Rows from block 10 of a small multi-label audio tagger, named by matrix and row number. Rows with one number belong to one neuron. Each number is 128 + 24 x the weight over its row's rms, rounded and kept within 0 to 255. All counts start at 0.
Before each neuron's rows are labels from the 100 clips, of 14848, where the neuron reaches its highest value: "lies over" is the class under the peak. Only what is clearly more common there than usual is listed. The data: synthesized solo parts of chorales (CocoChorales).
# fc1: MLP up (model.blocks.10.mlp.fc1.weight, 768x192), inputs 96-191
# fc2: MLP down (model.blocks.10.mlp.fc2.weight, 192x768, transposed), outputs 96-191

lies over: F4
fc1.503 [149 145 110 105 157 146 122 132 151 126 148 113 128 134 116 140 136 158 149 147 135 111 143 140 107 149 117  99  94 176  89 149  95 155 120 132 164  91 156 136 129 148 103  81  90 119 115 126 129  92 124 175 142 132 144 112 146 143 148 141 129 125 117 175 112 133 129 114 145 183  57 112 111 141 109  93 133 141 117 139 161 146 131 115  74 140  81 131 135 142 122 125 131 129 136 149]
fc2.503 [150 158 118 117 138 111 141 105  99 151 116 107 127 111  90 155 117  96 101 149 128 128 132 135 125 155 100 144 131 106 123 127 110 116 116 150 118 132 139 174 183 110 126  60 165 142 115  99 128 105 121 148 160 112  94 107 133 114 108 146 106 160 181 100  79 133 143 116 123 178  89 148 134 116 108 135  96 100 107 146 164 138  92 129 142 165 155 164  90 138 126 112 129 163 135 130]

lies over: silence
fc1.294 [166 136 117 128 160 102 107 159 142 151 137  91 176 158 151 154 102 159 129 103 150 130 108 159 146 118  84 157 141  97 110 139 107 137 134 108 118 108  81 155 130 143 106 156 148  83 169 128 130 117 105 120 115 193 123 130 116 113 136 111 102 147  85 164 114 161 135 136 132 158 134 163 129  89 157 133 144 164  87 119 161 104 138 138  86 100 100 102 109 116 122 112  97 124 138 134]
fc2.294 [160 127 130 100 151 129 117 138 107  90 106 139 119 173 130 106 125 138 110 145 119 127  67 111  93 177 141 174 164 105 148 142 108 175 103  81 153 118 102 127  96 141 140 147 117 142 150 112  92 116 135 105 128 112 154 144 143 170 175 100 110 134 139 152 126 115 131 132 114 141 113 111 111  82 144 132  94 133 131 122 153 126 132 158 113 135 159 109 149  99 163 102 127 139 116 135]

lies over: F#5
fc1.735 [145  74 155 169 162 109 105 104 108 120 145 117  98 170 142 128 138 127 141 115 118 139 147 163 143 125 156 153  94 151 139 104 101 166 135  99 115 148 110 136 151  99 147  91 163  83  79 129 149 154  99 115 154 165 129 164 108 100  98 127 114 152 104 138 111 177 160 105 102 161 139 119 119 120 109 148 136 131 119 109 152 105  65 125 111 118 101 149 146 120 165 118 164 158 126 110]
fc2.735 [112 151 153 116 111 143 143 127  87 158 141 121 125 119 140 115 100 111 136 154 102 119  86 114 127 164 106  77 119 139 137 122 113 158 152 128 164  81 149 132 132 125 173 117 138 148 159 151 107 101 136 113 108 117 119 152 151 149  81 127 120 115 125 121 147 111 118 153 159 111 127 117 156  92 131 131 121 119 100 128 150 116 131 136 129  75  98 148 140 124 133 113  98 147 141 166]

lies over: silence
fc1.289 [112 116 105 152 122 126  93 146 178 123 149 100 141 132 127 145 138 143 127 124 171 136 110 102 182 141 121 176 116 156 165 133 112 115 109 137 147 112 112  95 130 157 114 106 165 141 102  94 155 143 162 130 133 164 120 123 104 141 116 111 123 119 146 126 109 128 117 143  92 133  97 133 101 135 172  99 109  86 103 166 142 165 107 140 127 133 121 152 127 114 131  79 149 126 128 170]
fc2.289 [138 155 122 127 167 128 155 140 128 117 113 128 118 137 169 136  92 142 103 115 114 123 165 151 119 111 125 148 186  93 143 134  90 146 171 174 118 157 132 170 142  86  87 116  96 163 120 128 128 126 126 143 127  78  99 145 143 142 150 124 110 153 123 111 102 101 127 113 118 175 107  97 125 111 169 128 117 112 117 108 136 117 106 160 127 157 119 111 153 125 107 122 126 152 147 138]

lies over: A#3
fc1.214 [143 119 153  86 113 144 124 155 106 114 152 139 141  97  81 145 140 154  94 137 116 100 136 132 119  55 109  88 150 109 124  97 124 111 108 117 125 174  98 144 149  99 136 126 114 111 145 128 148 146 136 103 113 134 105 104 122 104 169 128 125 140 116 120 152  83 118  91 119 123 121 119 143 124 122 132  97 155 154 105  57 146 145 158 147 155 131 198 164 126 159 124 135 142  91 112]
fc2.214 [143 100 143 148 112 141 112 111 157 124 146 149 139 134 128 115  90 139  76 119 134 143 126 142 136 155 146 118 173 102 142 107 119 164 155 128 144 163 156 153 104  97 158 129 150 111 156 117 132 173 141 150 110 150  92 127 113  98 138  91 129 104  78 105 145 139 176 150 142 150 135 110 162 123 119  71 115 114 113 141  96 148 156 122 151 126 147 135 126 104 120 168 131 130  95 184]

lies over: C#5
fc1.433 [141 121 120 115 112 154 167  85 142 144 184 130 120 157 170 119 114 165 132 154 113 106 127 158 182 196  97 115 125 126 122 159 148 105 154  88 142 140 125  90 144 160  85 135 117 136 114 138 166 151 108 110 136 134 136  98 154 114 143  97 106 162 122 127 136 117 109 154 110 137 112 107  84 190 132 152 137 105  98 141 138 181 147 161 124 132 146 118 159 112 118 116 115 140 123 165]
fc2.433 [ 98 110 156 136 127 141 118  99 111 159 146 145 175 134 108 101 141 147 119 136 134 117 132 146 163 125 119 135 115 122  79 143 139 149 122 122 125 115 120  98 173  82 131 154 150 143 106 134 121 135 120 141 132 110 137 116 142 147 154 119 141 129 127 155 113 148 167 143 165  95 108 122 115  70 142 129  88  99 128 138  82 149 144 183 164 124 125 127 140  93 104 137 158 133 127 135]

lies over: D#5
fc1.390 [147 189 133 106 155 134 157  93 137 157 135 160 143 130 142 118 148 128 125 104 110 134 130 115 109 150 117 160 162 158  85 124  98  90 156 159 150 164 161 115  97 101 160  73 160 172 120  81 128 133 108 166 153 167 155 120 130 109  90 149 110 129 129 141 112 155 131 125 131 114 160  95 120 114 109  99 154 121 149 106 139 162 151 122 106  63 109 126  89 100 117 125 140 143  92 148]
fc2.390 [147 133 112 147 141  46 122 134 130 131 134 139  84 152 105 153  82 131 146 167 122 126 164 116  97 109 144 162 145 125 105 123 165 101 143 113 144 120 121 139 139 173 128 155  98 141 119 152  96  93 169 141 150 139 170 114 121  75 103 129  92 139 122 138 138 104 146 146 126 147 137 124 115 126  93 126 154 160 180 146  91 128 124 128 127 129 117 139 163  80 115 128 146 145 139 156]

lies over: C#5
fc1.764 [125 106 134 142 109 159 119 136 111  96 123 123 125 127 108 128 114 138 168 117  95 135 122 105 128 177 140 173 111 145  98  89 133 110 141 134 173 125 161 153 115 134 112  95 139 148 166 146  71  89 159 143 150 150 121  96 118 136 138 120 156 135 150 126 157 103  88 173 126 115 146 103 154  82 116 177 177 155 130 124 106 108 142 134 151 170 138 114 133 126 146  93 126 124 119 110]
fc2.764 [118 135 107 171 157 134 122 101 102 144 165 141 153 125 129 103 132 151 121 135 122 137 161 158 115 114 111 123 110  85 126 171 109 124 123  80 109 176 105 125  65 112  98 187 111 104 106 137 167 127 124 131 190 125 116 149 121 116 141 144 130 124 134  93 158 129 140 164 101 133 123 147 117 144 113 119  77 153 176 124 140 129 157 133 130 135 122  98 138  96 159 110  99 129 117 171]

lies over: B3
fc1.521 [113 144 127 129  96  98 169 108 169 120 148 111 179 108 152  92  81 133  88 127  85 143 142 101 137 152 127 154 137 111 135 112 134 142 112 149 130 163 133  70 167 125  92 147 164 102 141 132 112 122 138 111 141 135 139 125 139 100 129 134 110 107  98 141 131  98 108 129 126 121 127 149 139 116 154  99 111 174 135 110  90 158  91 189 128 104 170 110 111 121  90 105 117  61  93 170]
fc2.521 [138 111  85 107 144 101 128 152  78 159  88 136 126 133 111 106 153  92 132 169 138 118 141 144 130 125 149 158 148 125 126 127 116 169  75 173 138 140 145 129 128 144 106 133 106 110 116 174 130 151 153  98 145  98 122  97 178 135 126 136  89 111  95  83 105 153  97 140 117 169 130  86 130 100 171 137 120 136 146  97 121  94 130  84 128 145 126 147 118 157 124 130 107  91 127 124]

lies over: B3
fc1.233 [167  85 104 152  96  90 186 139 154  99 152 115 139 138  82 161 109 128  82 129 134 186 115 115  80 152 128 126 117 125 151 110 127 120 117 117 108 136 139 117 127 111 131 123 123 138 144 177 100 141 150 155 151 128 123 154 122 135 130 100 112 139  89 128 134 133 135 134 135 172  95 140 141 121  81 160 143 119 141 111 139 115 136  82  84 115 137 102 142 111 145 111 123 110 143 193]
fc2.233 [137 100 115 157 111 110 139 119 143 149 137 155 121 173 127 152 133 119 145 167 119 151 129 125 143 113 113 136 138 118 104 120 138 124 101 188 163 141 161 127 133 102 101 168 131  92 151 125  86 118 118 128 116 122 159 111 121 136  82 107 130 141  75  85 119 140 117 141  95 129 122  89 144 116 165 137 152 107 128 106 144 153 103 106 132 158 141 136  84 131 132 167 135  83 120  89]

lies over: C4
fc1.268 [136 138 129 114 160  82  93  91 124 118 123 116 158 131 121 131 131 104 170 154 128 118 127 112 114 124  93 141 178 152 146 126 132 128 121 123  90 147 119 118 112  90 111  99 110 166 143 148 118 142 162 144 128 172 128 107 148 137  83 154 103 104  94 117 131 142 141 115 152 118 124 151 155 158 138 147 152 122  92 105 110 165 142  98 114  86 149 102 152 165 123 113 161 118 155 138]
fc2.268 [142 163 124  94 156 133 110  93 159 160 128 125 163 109  73 103  94 127 164 126 105 149 140 141 139 131 130  99 127 119 192 146 130 149 156 151  76 116 158 158 127 146 132 110 132 150 127 113 104 110 114 115 145 126 109 139 100 116 178 131  99 156 116  95 131  99 193 117 112 139 105 101 203 133 104 129  91 156 167 132 143 119 133 116 122 129 152  92  88 143  82 135 149 128 150 105]

lies over: silence
fc1.420 [170 134 152  81 128 130  75 133 199 113 112  79 109 135 144 122 122 105 152 127 142 117 140 160 152 121 121  99 132 125 122 165 124 134 123 100 143 119  67 102 132 129 164 153 117 119 142 154  99 170 129 105 142 135 112 113 104  86  97 134 140 102 118 145 169 146  80 127 138 121 110 152 148 140 170 108 193 173  98 101  90 143 154 133 160  94 121 141  93 113 128 156 131 119 151 117]
fc2.420 [152 129 112 103 131  95 106 137 112 127 166 134 125 133 158 116 131  91 170 122 115 121 165 144 107 105 145  82 109  98 124  97 134 143 139 145 151 118 121 105 153 117 101 126 137 104 132 151 166 125 131 202 144 125  95 136  88 110 135 132  95  86 166 125 106 118 104 116 149 136 115 142 167 104 135 143 131 166 121 121  87 137 151 151 121 147 190 128 147 138 116 134 139 180 131 125]

lies over: silence
fc1.456 [126 102 135 142 127 118 139 116 159 116 125  93  73 157 138 147 102 159 115 145 147 142 106 116  78 129 131 146 160 159 147 149  87 110 122 120  95 123  88 108 113  90 128 145 136 175 172 154 131 117 116 128 167 119 105 124 118 109 127 122 111 145 104 141 104 107 134 102 112 144 123 118 144 123 122 183 148 136  95 137  44  97 123 128 154 134 145 120 147 158 146 152 110 117 109 114]
fc2.456 [143 125 146 160 114 135 114 141  91 145 155 139  96 192 105 116 158 117  96  93 143 166 106 127 105 125 132 163  92 132 160 131 120 115 132 136 125 168 165 129 106 141 112  63 145 152 131 159 132 136 145 105 111 123 186 112 125 130 106  90 146 127 117 143 120 108 131 153 142 124  86 110 116  95 101 134 131 145 103 154  95 112  59 114 144 146 156 127 173 132 105 143 173 112 108 138]

lies over: B3
fc1.136 [156 111 157 146  96  76  85 151 156 138 147 174 179 171 148  90 176 123 148 155 131 113 114 136  92  98 118 128 124 115 135  85 129 104  94 122 132 158 127 138 118 119  88 160 128 102 105 127 135 145 121 115  85 162 135 128 147 175 153 109 125 117  94 112 116 166 153 142 107 146  95 164 187 147 141  91 123 124 115 143 171 138 120  92 103 122 116 113 116 136 140 141  76 132 135 121]
fc2.136 [121  85 132 116 134  64 153 142 121 133 158 129 130 187 145 128 111 129 121 113 183 124 150 134 147  93 140 147  92 116 125 144 116 123 121 159 161 161 153 158 123 124 131 135 116 184 112 128 126 139 124 116 136  96 148 125 139 116  87 106 126 115 121 137 128 106 149 146 141 101 155 110  92  98 135 160 107 119 156 155 120 127  92 167 128 200 172 140 113 126 137 139 136 103  87 130]

lies over: C#5
fc1.361 [159 189 129 123  72 118 149 131  89 181 111 127 142 132 110 141 112 107 141 110  93 110 161  98 144 160  98 116 161 136  79 153 148 146 154 129 100 118 162 126 134 157  98 128 138 133 137 158 109 160 148 115 126  86 122  72 159 130 120  93 115 134 131 141 131 148 109 139 105 113 110  94 156 153  92 117 132  85 115 108 117 150 119 126 127 119 104 124 119 145 146  99 188 134 105 142]
fc2.361 [112 168 109 117 106  69 116  88 101 146 129 117 117 171 112 104 138 116 112 168 103 134 133 162 146 118 135 175 132 124 106 109 157 166 112 144 156 179 131 128 148 139 151 132 128 116 146 133 153 101 174 130 159 119 116 150 129 121 161 132  76  95 101 145 134  97 122  98  95 155 116 137 122 157 149 105 125 127 136 116 114 159 146 101 150 105 193 169 116  76 141 102 116 101  85 164]

lies over: F4; G4
fc1.241 [175 149 141 109 118 119 132 138 104 132 156  97 115 118 138 143 151 104 147 112 114 151  95 120  95 149 116 167  90 106 123 103  87 136 152 125 151 147 131 175  78  57 177  87 146 148  93 129 117 119 124 138 140 171 149  76 137  74 119 154 131 119 175 137 119 134 124 123 162  96 134 136 109 141 140 153 118 153 107 113 130  99 151 135  89 102  91  95  99 119 127 113 144 140 105 136]
fc2.241 [141 140 139  96 168 118 155 141 124 158  96 130 144 168 113 100 150 108 139 146 141 147  92  84 113  89 129 117 135 146 153 130  74 136  88 121 113 151 130 143 124 173  91 128 171 104  87 101 111 123 124 151 134 129 151 177 127 101 100 136 107 153 162 142 106 102 160 119 124 127  72 119 145 125  90 104 138 136 136 174  98 115 146 111 170 112 128 177 141 122 111 172  87  86 144 121]

lies over: D#5; E5
fc1.761 [ 98 126 106 134 133 110 154 132 134 111 137 152 112 148 114 108 125 118 161 120 101 151 110 132 131 137 134  97 118 109  86 170 127 117 107 109 108 171 129 154 139 102 103  98 106 135 120 113 102 130 131 129 109 157 144 126 164 120 127 160  89 117  99 160 119 121 131 143 129 126  85  94 127 124 119 154 149 102 143  91 156 141  75  92 115 120 111 110 138 163 135 122 124 150 109 110]
fc2.761 [138 127 159 129 128 107 180 116 150 118 141 143 116 137 145 147 125 138  85 121 140 143  90  95 159 110 167 151 126 190 146 130 168 126 139 122 111 153 127 187 131 111 139 117 113 124 101 153  70 141 110 121 147 181 136 104 105 138  92 173 150 132 133 138 137 126 147 111 149 152 107 139 122  83 120  82 136  87 116 134 139  96 126 139 165 124 114 108 181 119 141 127 129 109 116 142]

lies over: A#3
fc1.346 [169 140 144 149  99 127 151  85 102 139 109 144 110 149  97 128 116 123 163 152 134 148 100 109 139  87 111 144  75 158 166 109 151 117 146 130 108 125 108 123 128 159 142 106 146 139 144  75 146 188 155 138 137 130 136 124 130 134 160  95 147  91 128 133 146 129 130  98 128 109 118 100 157 146 134 147  93 135 123 116  98 123  99 181 109 115 113 136 138 139 124 190  93 138 143 123]
fc2.346 [117 173 178  85 143 158 158 130 108  91 144 171 126 144 106 136 124  77 140  92 147 154 139 136 110 143  95 129 165 128 121 143 114 191 106 101 101 140 108 120 119 114 134 116  91 130 115 128 136 130 123 137 120 115 166 157 130  92 114 105 176 137 139 124 157 129  74 112 136 144 111 122  92 140 154 160  75 160 179 151 156 139 121 157 113 123 141 129 153 136 124 122  76 106 109 165]

lies over: C4
fc1.196 [123 104 106 125 150 147 122 119 112 144 152 130 117 173 162 132 126  87 119 172 143 170 148 132 130 122 108 100 122 127 104 178  88 105 131 135 167 123 118 113 121 125 136 136 148 117 162 154  93 134 118 123 109 156 134 127 143 122 124 125 146 137 125 135 129  90 107 106 133 138 118 132 132 129  42 100 149 122 129 106 195 104 136 119 117 168 125 170 142  96  90 140 127 120 123  97]
fc2.196 [131 137 161 149 138 113  78 101 124 140 150 131 131 191  90 127 119  95 132 180 114 124 166 120 159  89 136 161 115 123 125 150 109 127 171 141 175 159 128 113 131 131 158  95  71  87 185 118 102 120 152 125 125 149  88 108 118 113 144  96 138  98 100 110 113 136 144 134 112 139 150 143 164 111 143 177 128 145 131 142 117  98 162 156 123 119 110 139 115 164  70 140 157 103 149 109]

lies over: silence
fc1.302 [139 129 127 118 114 170 106 115 163 136 126 139 140 113  94 176 122  89 112 152 106 116 103 122 136 153 153  91 149 129 130 115 132 164 116 159 120 116 137 112  93 145 118 107  84 118 157 144 128 148 114 103 133 165 150 100 105 112 122 146 156 117 129 173 105 121 132 110 169 184 138 124 153  83 108 154 204 137 107 123 172 128 147 131 122 103 103 110 123 102 116 106 131 118  95 127]
fc2.302 [118 113  81 108 107 140 128  88 131 150 131 116 189  73  93 110 119  91 114 135 142 129 129 103 155 102  80 104 128 106 140  88 124 181 146 140 139  99 166 118 131 135 125 130 136  69 109 131 158 134 125 137 105 139 115 145  94 116 100 143 184  92 118 173 116 109 170 110  97 141 124 114 115 140 165 142  78 132 135 100 149 135 140 132 112 139 120 131  68 115 126 136 124 102 187 138]

lies over: silence; D4
fc1.591 [148  69 103 111  98  97 133 150 156  99 146 136 147 140 127 149 127 114 117 171 147 152 135 102 108 157 182 126 116 130 142 111 142  88 123 133 120 132 116  96 155 130 119 133 177 136  87 153 111 111 114 115  82 150 147 134 146 126 128  94 141 178 137  77 106 151  73 129 118 171 143 113 118 146 104 107 136 125 129 130 113 156 108 129 157 128 117 156 116 141 119 106 115 114 158 117]
fc2.591 [128 110  99 107 150 129 102 153  99 145 122  97 135 125 156 134 151 105 124 121 125 157 161 169 126 154 135 116 144 142 168 133 131 147 133 139 136 115 185 117 142 108 141  70 133 141 152 124 124  83 163 117  80 138 107 142 105  96 162 120 118 116 138 131 126 130 106 160 164 159 132 123 128 132 156 141  82 120 124 106  68 132 141 110 114 120 156 115 119  73  86 147 130 120  59 151]

lies over: D#5
fc1.212 [101 192 132 146 159 112 123 117 102 119 158 114  96 131  98 147 164 130 126 130 137 147 116 110 112 114 147 109 117 117 160 122 183 163 104 141 116 118 143 136 101 159 145 132 124 166 144 117 119 156 103 148 155 124 126 127 174 105 153 136 109 158  99 116 127 128 177 108 136 111 161  53 124 144 143 134 154 116 115  87 138 159 122 130 107 113 170 163 141 121 138 137 117 113 147 123]
fc2.212 [155 113 129  86 130 173 118 128 116  96  88 127 127 168 120 145 123 122 133 136 121 158 143 144 133 131 176 148 124 117 167  99 110 146 143  76 131 164 138 138 107 163 137 110 133  74 127 137 132 123 139 135 114 143 122 113 142  92  82 105 142 133 155 111 156 122 114 126 104 139  62 135 171 139 150 121  80 135 171 110  97 132  99 131 116 144 145 139 131 105 108 156 133 147 119 132]

lies over: C4
fc1.666 [144 108 106 136 136 147 135 154 156  74 115 121 140 105 133  96 135 197  79  78 127 109 129 146 106 152 109 103 131 118 151  82 125 106  95 153 122 145 139 105 131 133 132 127 139 134 136 156  90 146 181 132 166 126 139 143 136 140 149 108  93 156 119 131 133 119 143 173 104  99 137 158 127 122 134 107 132 154  92 134 135 126 165 148 107 101  99 144 110  90 153 132 105  98 151 113]
fc2.666 [144 134  99 136 143 162 140 137 101  82 137 111 139 160 138  92 123 100 126 151 158 107 132 137 111 107 111 111 156 135 171 138 141 126 129 125 133 145 163 128 147 118 120 140 172  93 158 122 111 135 132 148  89 136 116 157 156 149 137  96 130 159  90 174 131 174 126 116  66 128 119 107 111 132 156 163 152  94 111 128 135 130 141 123 143 108 121  72 132 152 154 103 147 140 108 121]

lies over: C#5; D4
fc1.190 [111 123 109 122 155 121  83 131 144  99 153 135 155 105 120 139 124 119 136 133 143 131  78 125 150 131 130  93 120 126 168 127 148 108 155 122 137 162 127 145 123 172 162 163 137 194 105  70 133 141 110 156 123 139 143 130 107 167 134 145 147 118 113 133  94 155 109 113 108 138 129  94  73 167 105 138 100 143  99 129 117 133 147 136  81 158 144 120 138 120 101 148 128 107 130 110]
fc2.190 [150 146 154 121 147  68 108 116 132 124  61 130 147 112 168 127 161 117 158 154 188 102 108 146  94 116 179 110  92  79 174 149 126 129 127 131 144 145 128 133 112 138 153 139 131 137 155 120 141 172 101 125 116 117 151  89 107 101 146  89 132 112 156 156 126  99 112 145 132 136 117 147  83 158 130 151 120 135 135 125 145 157 159 115 165 109 122 106 162 141  83 135 146 124 131 143]

lies over: C#5; D5
fc1.244 [136 102 146 166 107 160 129 126 167 160 119 138 107 114  91 144 118 108 113 140 130 137 129 109 158 150  80 134 168 121 104  97 127 107 133 116 169 101 128 123 131 148  73 114 131 134 133 112 125 123 143 168 103 133 135 117 141 121 134 122 125 102 129 124 133 166 113  99 134 110 149 125 159  78 100 138 112 143 176 123  93  88 139 156 161 107  77 136 134 137 156 131 128 116  93 135]
fc2.244 [169  88 133 129 120 132 141 140 154 158  79 122 139 147 122 136 107 123 105 119  85 171 121 101 178 169 101 161 125 178 114 130 113 123 133 115 132 118  69 142 154 125 107 126 114 109 129 136 125 134 178 171 158  87 101 109 101 101 147 124 135 147 145 131 133 165 126 150 111 179 117 105 110 134 122 129 122 156 158 170 102 104 130 123 124 127 116 118 124  98 140 160  85 123  85 115]

lies over: C4
fc1.402 [111  93 118 115 110 108 114 124 110  94 105 123 164 147 132 161 100 120 119 116 118 122 169 127 160 183  99 149 112 134 154  88 143 101 134 118 124 172 120  91 110 135 158 150 115 133  87 118 166 156 137 125 108  59 111 124 153 191 123 172 114 132 109 115 140 139 155 144 131 133 127  99 124 133 138 186 133 131 104 110 107  89  91 101 109 169 132 123 134 133 129 129 136 168 137 160]
fc2.402 [151 147 181 162  82 176 141 162 100  99  99 119 136 115 146 101 131  92 120 142 183 117 120  91 132 161 134 160  93 125  79 166 128 132 138  94 181 116 162 102  99 165 109 130 160 137 131  90  95 108 138 132 124 124 100 131 123 136 150 116 100 132 124 124 102 121 109 143 165 110 139 131 104 115 118 114 107 138 157 139 160  94 153 118 142 117 111 131 112 103 136 120  88 100 138 109]

lies over: A#3
fc1.360 [154 132  91 132 129 104 102 114 167 108 158 117 141 165 151 130 143 114 153 150 157 122 131 134 128  88 126 126 115  98 109 112  74  98 169 116 104 144 172 107 132  92 150 152 153 163 127 159  78 115  98  93 142 137 101 138 172 129 160 123 150 121 134 177 131 179 117 114 126 124  98 135 102 128 173 157 137 126 125 147 162 139 161 137 144  87 148 127 118 115 132 144 131 109 111 136]
fc2.360 [133 128 198 115 170 105 147 133 146 151  97 117 152 110 168 151 119 178  79 150 140 158 156 159 113 142 119  72 144 158  97 146 103 104 124 128 142 108 129 126 131 132 113 136  81 117 171 121 143 116  99 104 128 108 125 143 131 109 144 143 132 120 123 159 132 117 106 132  91 116  71 119 127 139 133  96 119  73  99 166 109 152 138 136 131 144 158 106 126 117 143  88 156 114 102 140]

lies over: C4
fc1.692 [104 110 189 145 114 173 121 138  88  71 117 109 117 138 119 156 124 127  95 113 129 109 139 104 161 147 130 132 106 130 131 113  75 117 153 103 129 155  93 146 125 139 107 115 152 123 101 112 155 113 139 137 151 144 147 141 111 152 168 124 139 114 126 144 134 170 110 107 129 139 138 155 121 121 133 120 133 123 135 139 132 130 111 109 118 169 161 136 169 148 108 140 102 161  95 108]
fc2.692 [169 143 117 129 121 139 127 184 141 150  83 150 109 134 118 131 110 153 148 113 110 119 119  89 117 112 157 139 101 137 136 163 186 160 161 132 119 109 121 120 153 112 139 107 135 138 135 166 160 162  86  72 123 117 101 150 119 111 150 107 116 114 124  93 147 128 106 104 150 132 136 124  75 119 141 108 106 114 143 115 145 125 188 155 118 138 145 124 141 127 110 168 116 128 175 115]

lies over: F#5
fc1.427 [130  95 121 124 134 167 174 143 117 117 124  92 134 101 114 131 103 106 153 169 130 119 128 133 114 138 122 165 123 117 134 147 132  87 120 119 154 123 101 154 159 160 147 131 133 112 124 122 110 114 126 138 131  95 166 134 148 100 162 164  99 142 146 166 137 178 123 109 139  82 151 105 127 143 128 112 179 141 132 121 155 129  90 137 144 110 146 129 150 130  86 166  90 133 103 101]
fc2.427 [139 138 128  95 151 161 170  98 166 135 107 135  88 128 122 113 139 185 112  54  94 157 150 111  64 168 157 160 132 131 124 124 151 118 132 115 116 104 116 112 120 147 115 123 115 151 134 123 122 187 150 114 139 144 104 101 118 139 116 110  97 134 131 126 122  95 128 149  86 142 144 146 104 148 107 105 153 145 106 128 121 119 150  87 136 144 136 158  99  97 150 152 132 142 152 152]

lies over: F#5
fc1.54 [126 140 160 117 156 141 102  97 133 141 129  80 145 166 134 119  91 131 118 129 110 151 144 115 135 146 131 107 124 125 133 144  91 130  84 118 104  86  90 127 111 125 130 154 165 109 149 116 111 149 133 140 108 110 102 144 178 131 117  95 158 121 146 119 143 186 125 123 144 121 108 132 146 123 110 140 132 142 116 125 124 146 163 129 139 127 114 145 127  83 153  94 133 139 151  94]
fc2.54 [113 108 115 155 175 150 153 124 113  94 126  95 159 167 112  88 104 144 114 114 114 134 120  82 109 136 146 160 115  91 166 128 130 156 111 162  97 129 131 150 118 118 117 137 135 135 139 150  96 138 137 108 155 124  75  83 134 168 143 155 134 108 154 117 191 155 154 128 128 122 111 138 128 106 143 121 104 110 158 102 113 138 126 140 169 122 171 137 135 147 122  76 131 115  93 150]

lies over: F4
fc1.304 [105  99 128 110 135 111 104 127 122 125 139 163 116 146 115 100 132 134 140 117  95 141 131 101 105 114 104 110  91 110  98 133 116  79 158 150 112 114 124 157 165 157  91 116 148 110 122 156 111 154 134 128 151  91 132 159 140 110 101 131 117  96 127  85 119 140 164  99 108 106 139 125  99 108 158 131 145 120 116  72 133 147  94 149 120 133 132 109 129 117 120 109 108 134  96  92]
fc2.304 [131  98 125 131 117 144 138 108 115 173 116 107 141 152 136 108 169 184  93 164 106 122 118 103 140 129 177 152 161  91 162 105 119 139 121 171  99 159 102 112  86 156 131 102 149 118  95 172 123 125 156 127 110 134 122 157 148 116 140 106  81 122 111 117 125  99 135  54  96 114 101  94 141 134 111  95  72 143 113 117 130 158 103 139 136 126 119 127  98 109  90 142 147  79 121 122]

lies over: D#5; B4
fc1.83 [111 151 116  79 127 139 154 108 135 111 135 128 125 101 150 154 110 154 132 126 112  86 159 106 127 135 154 126 141 145 119 129 120 127 148 123 104 122 136 149 193 137 130 105 128 144 159 131 102 121 167 148 162 124 134 122 163 149 119 133  85 117  90 150  76 127 147 144 120 149  79 113 112 145  96 130 109  72 124 144 123  83 144 114  93 108 170  90 162 132 118 125 139 190 104 150]
fc2.83 [154 121 121 150  99 105  80 123 154 128 137 117 154 179  65 140 124 160 102 147  99  95 143 143  62 146 161 162 166 157 120  95 115 162 133 120 144 136 172 153 134  81 129 132 148 177 145 112 118 103 127 140 155  90 145 133 146 121 160 127  87 139 105 156  96 148 121  79 106 126 144  93 145 120 143 110  73 100 152 136 102 113 147 115 130 165 113  90 141 156 137 114 124 150  89  95]

lies over: silence
fc1.632 [105 109 126 145 137 159 112 118 128 132 127 115 143 146 110  87 111  91 128 100 151 154 123 147 132 112 145 172 108 114 162 126 106 113 165 116 162 130 122 152 116  98 110 125 118 157 139 152 152 126 100  92 113 122  87  95 145  82  98 129 143 130 120 126 121 199 138 118 137 126 118 105 156 132 140 150 107 153 119 113  95 103 136  96 130 136 117 123 133 155 120 139 129 117 127 106]
fc2.632 [123 135 110  78 126  77 175 118 120 169 114  95 139 150 122 113 156 124 142 144 133 112 159 143 143 114 117 126 138 134 116 106 139 143  87 134 112 146 159 150 127 142 131 157 106 113 135 105 133 132 197 108 115 127 127 126  95 122 127 110 118 107 135 125 118 107 126 148 121 140 120 117 106 107 147  74 129 160 140 136 169 135 141 140  89 156 192 115  96  72 147 144 124 133  92 158]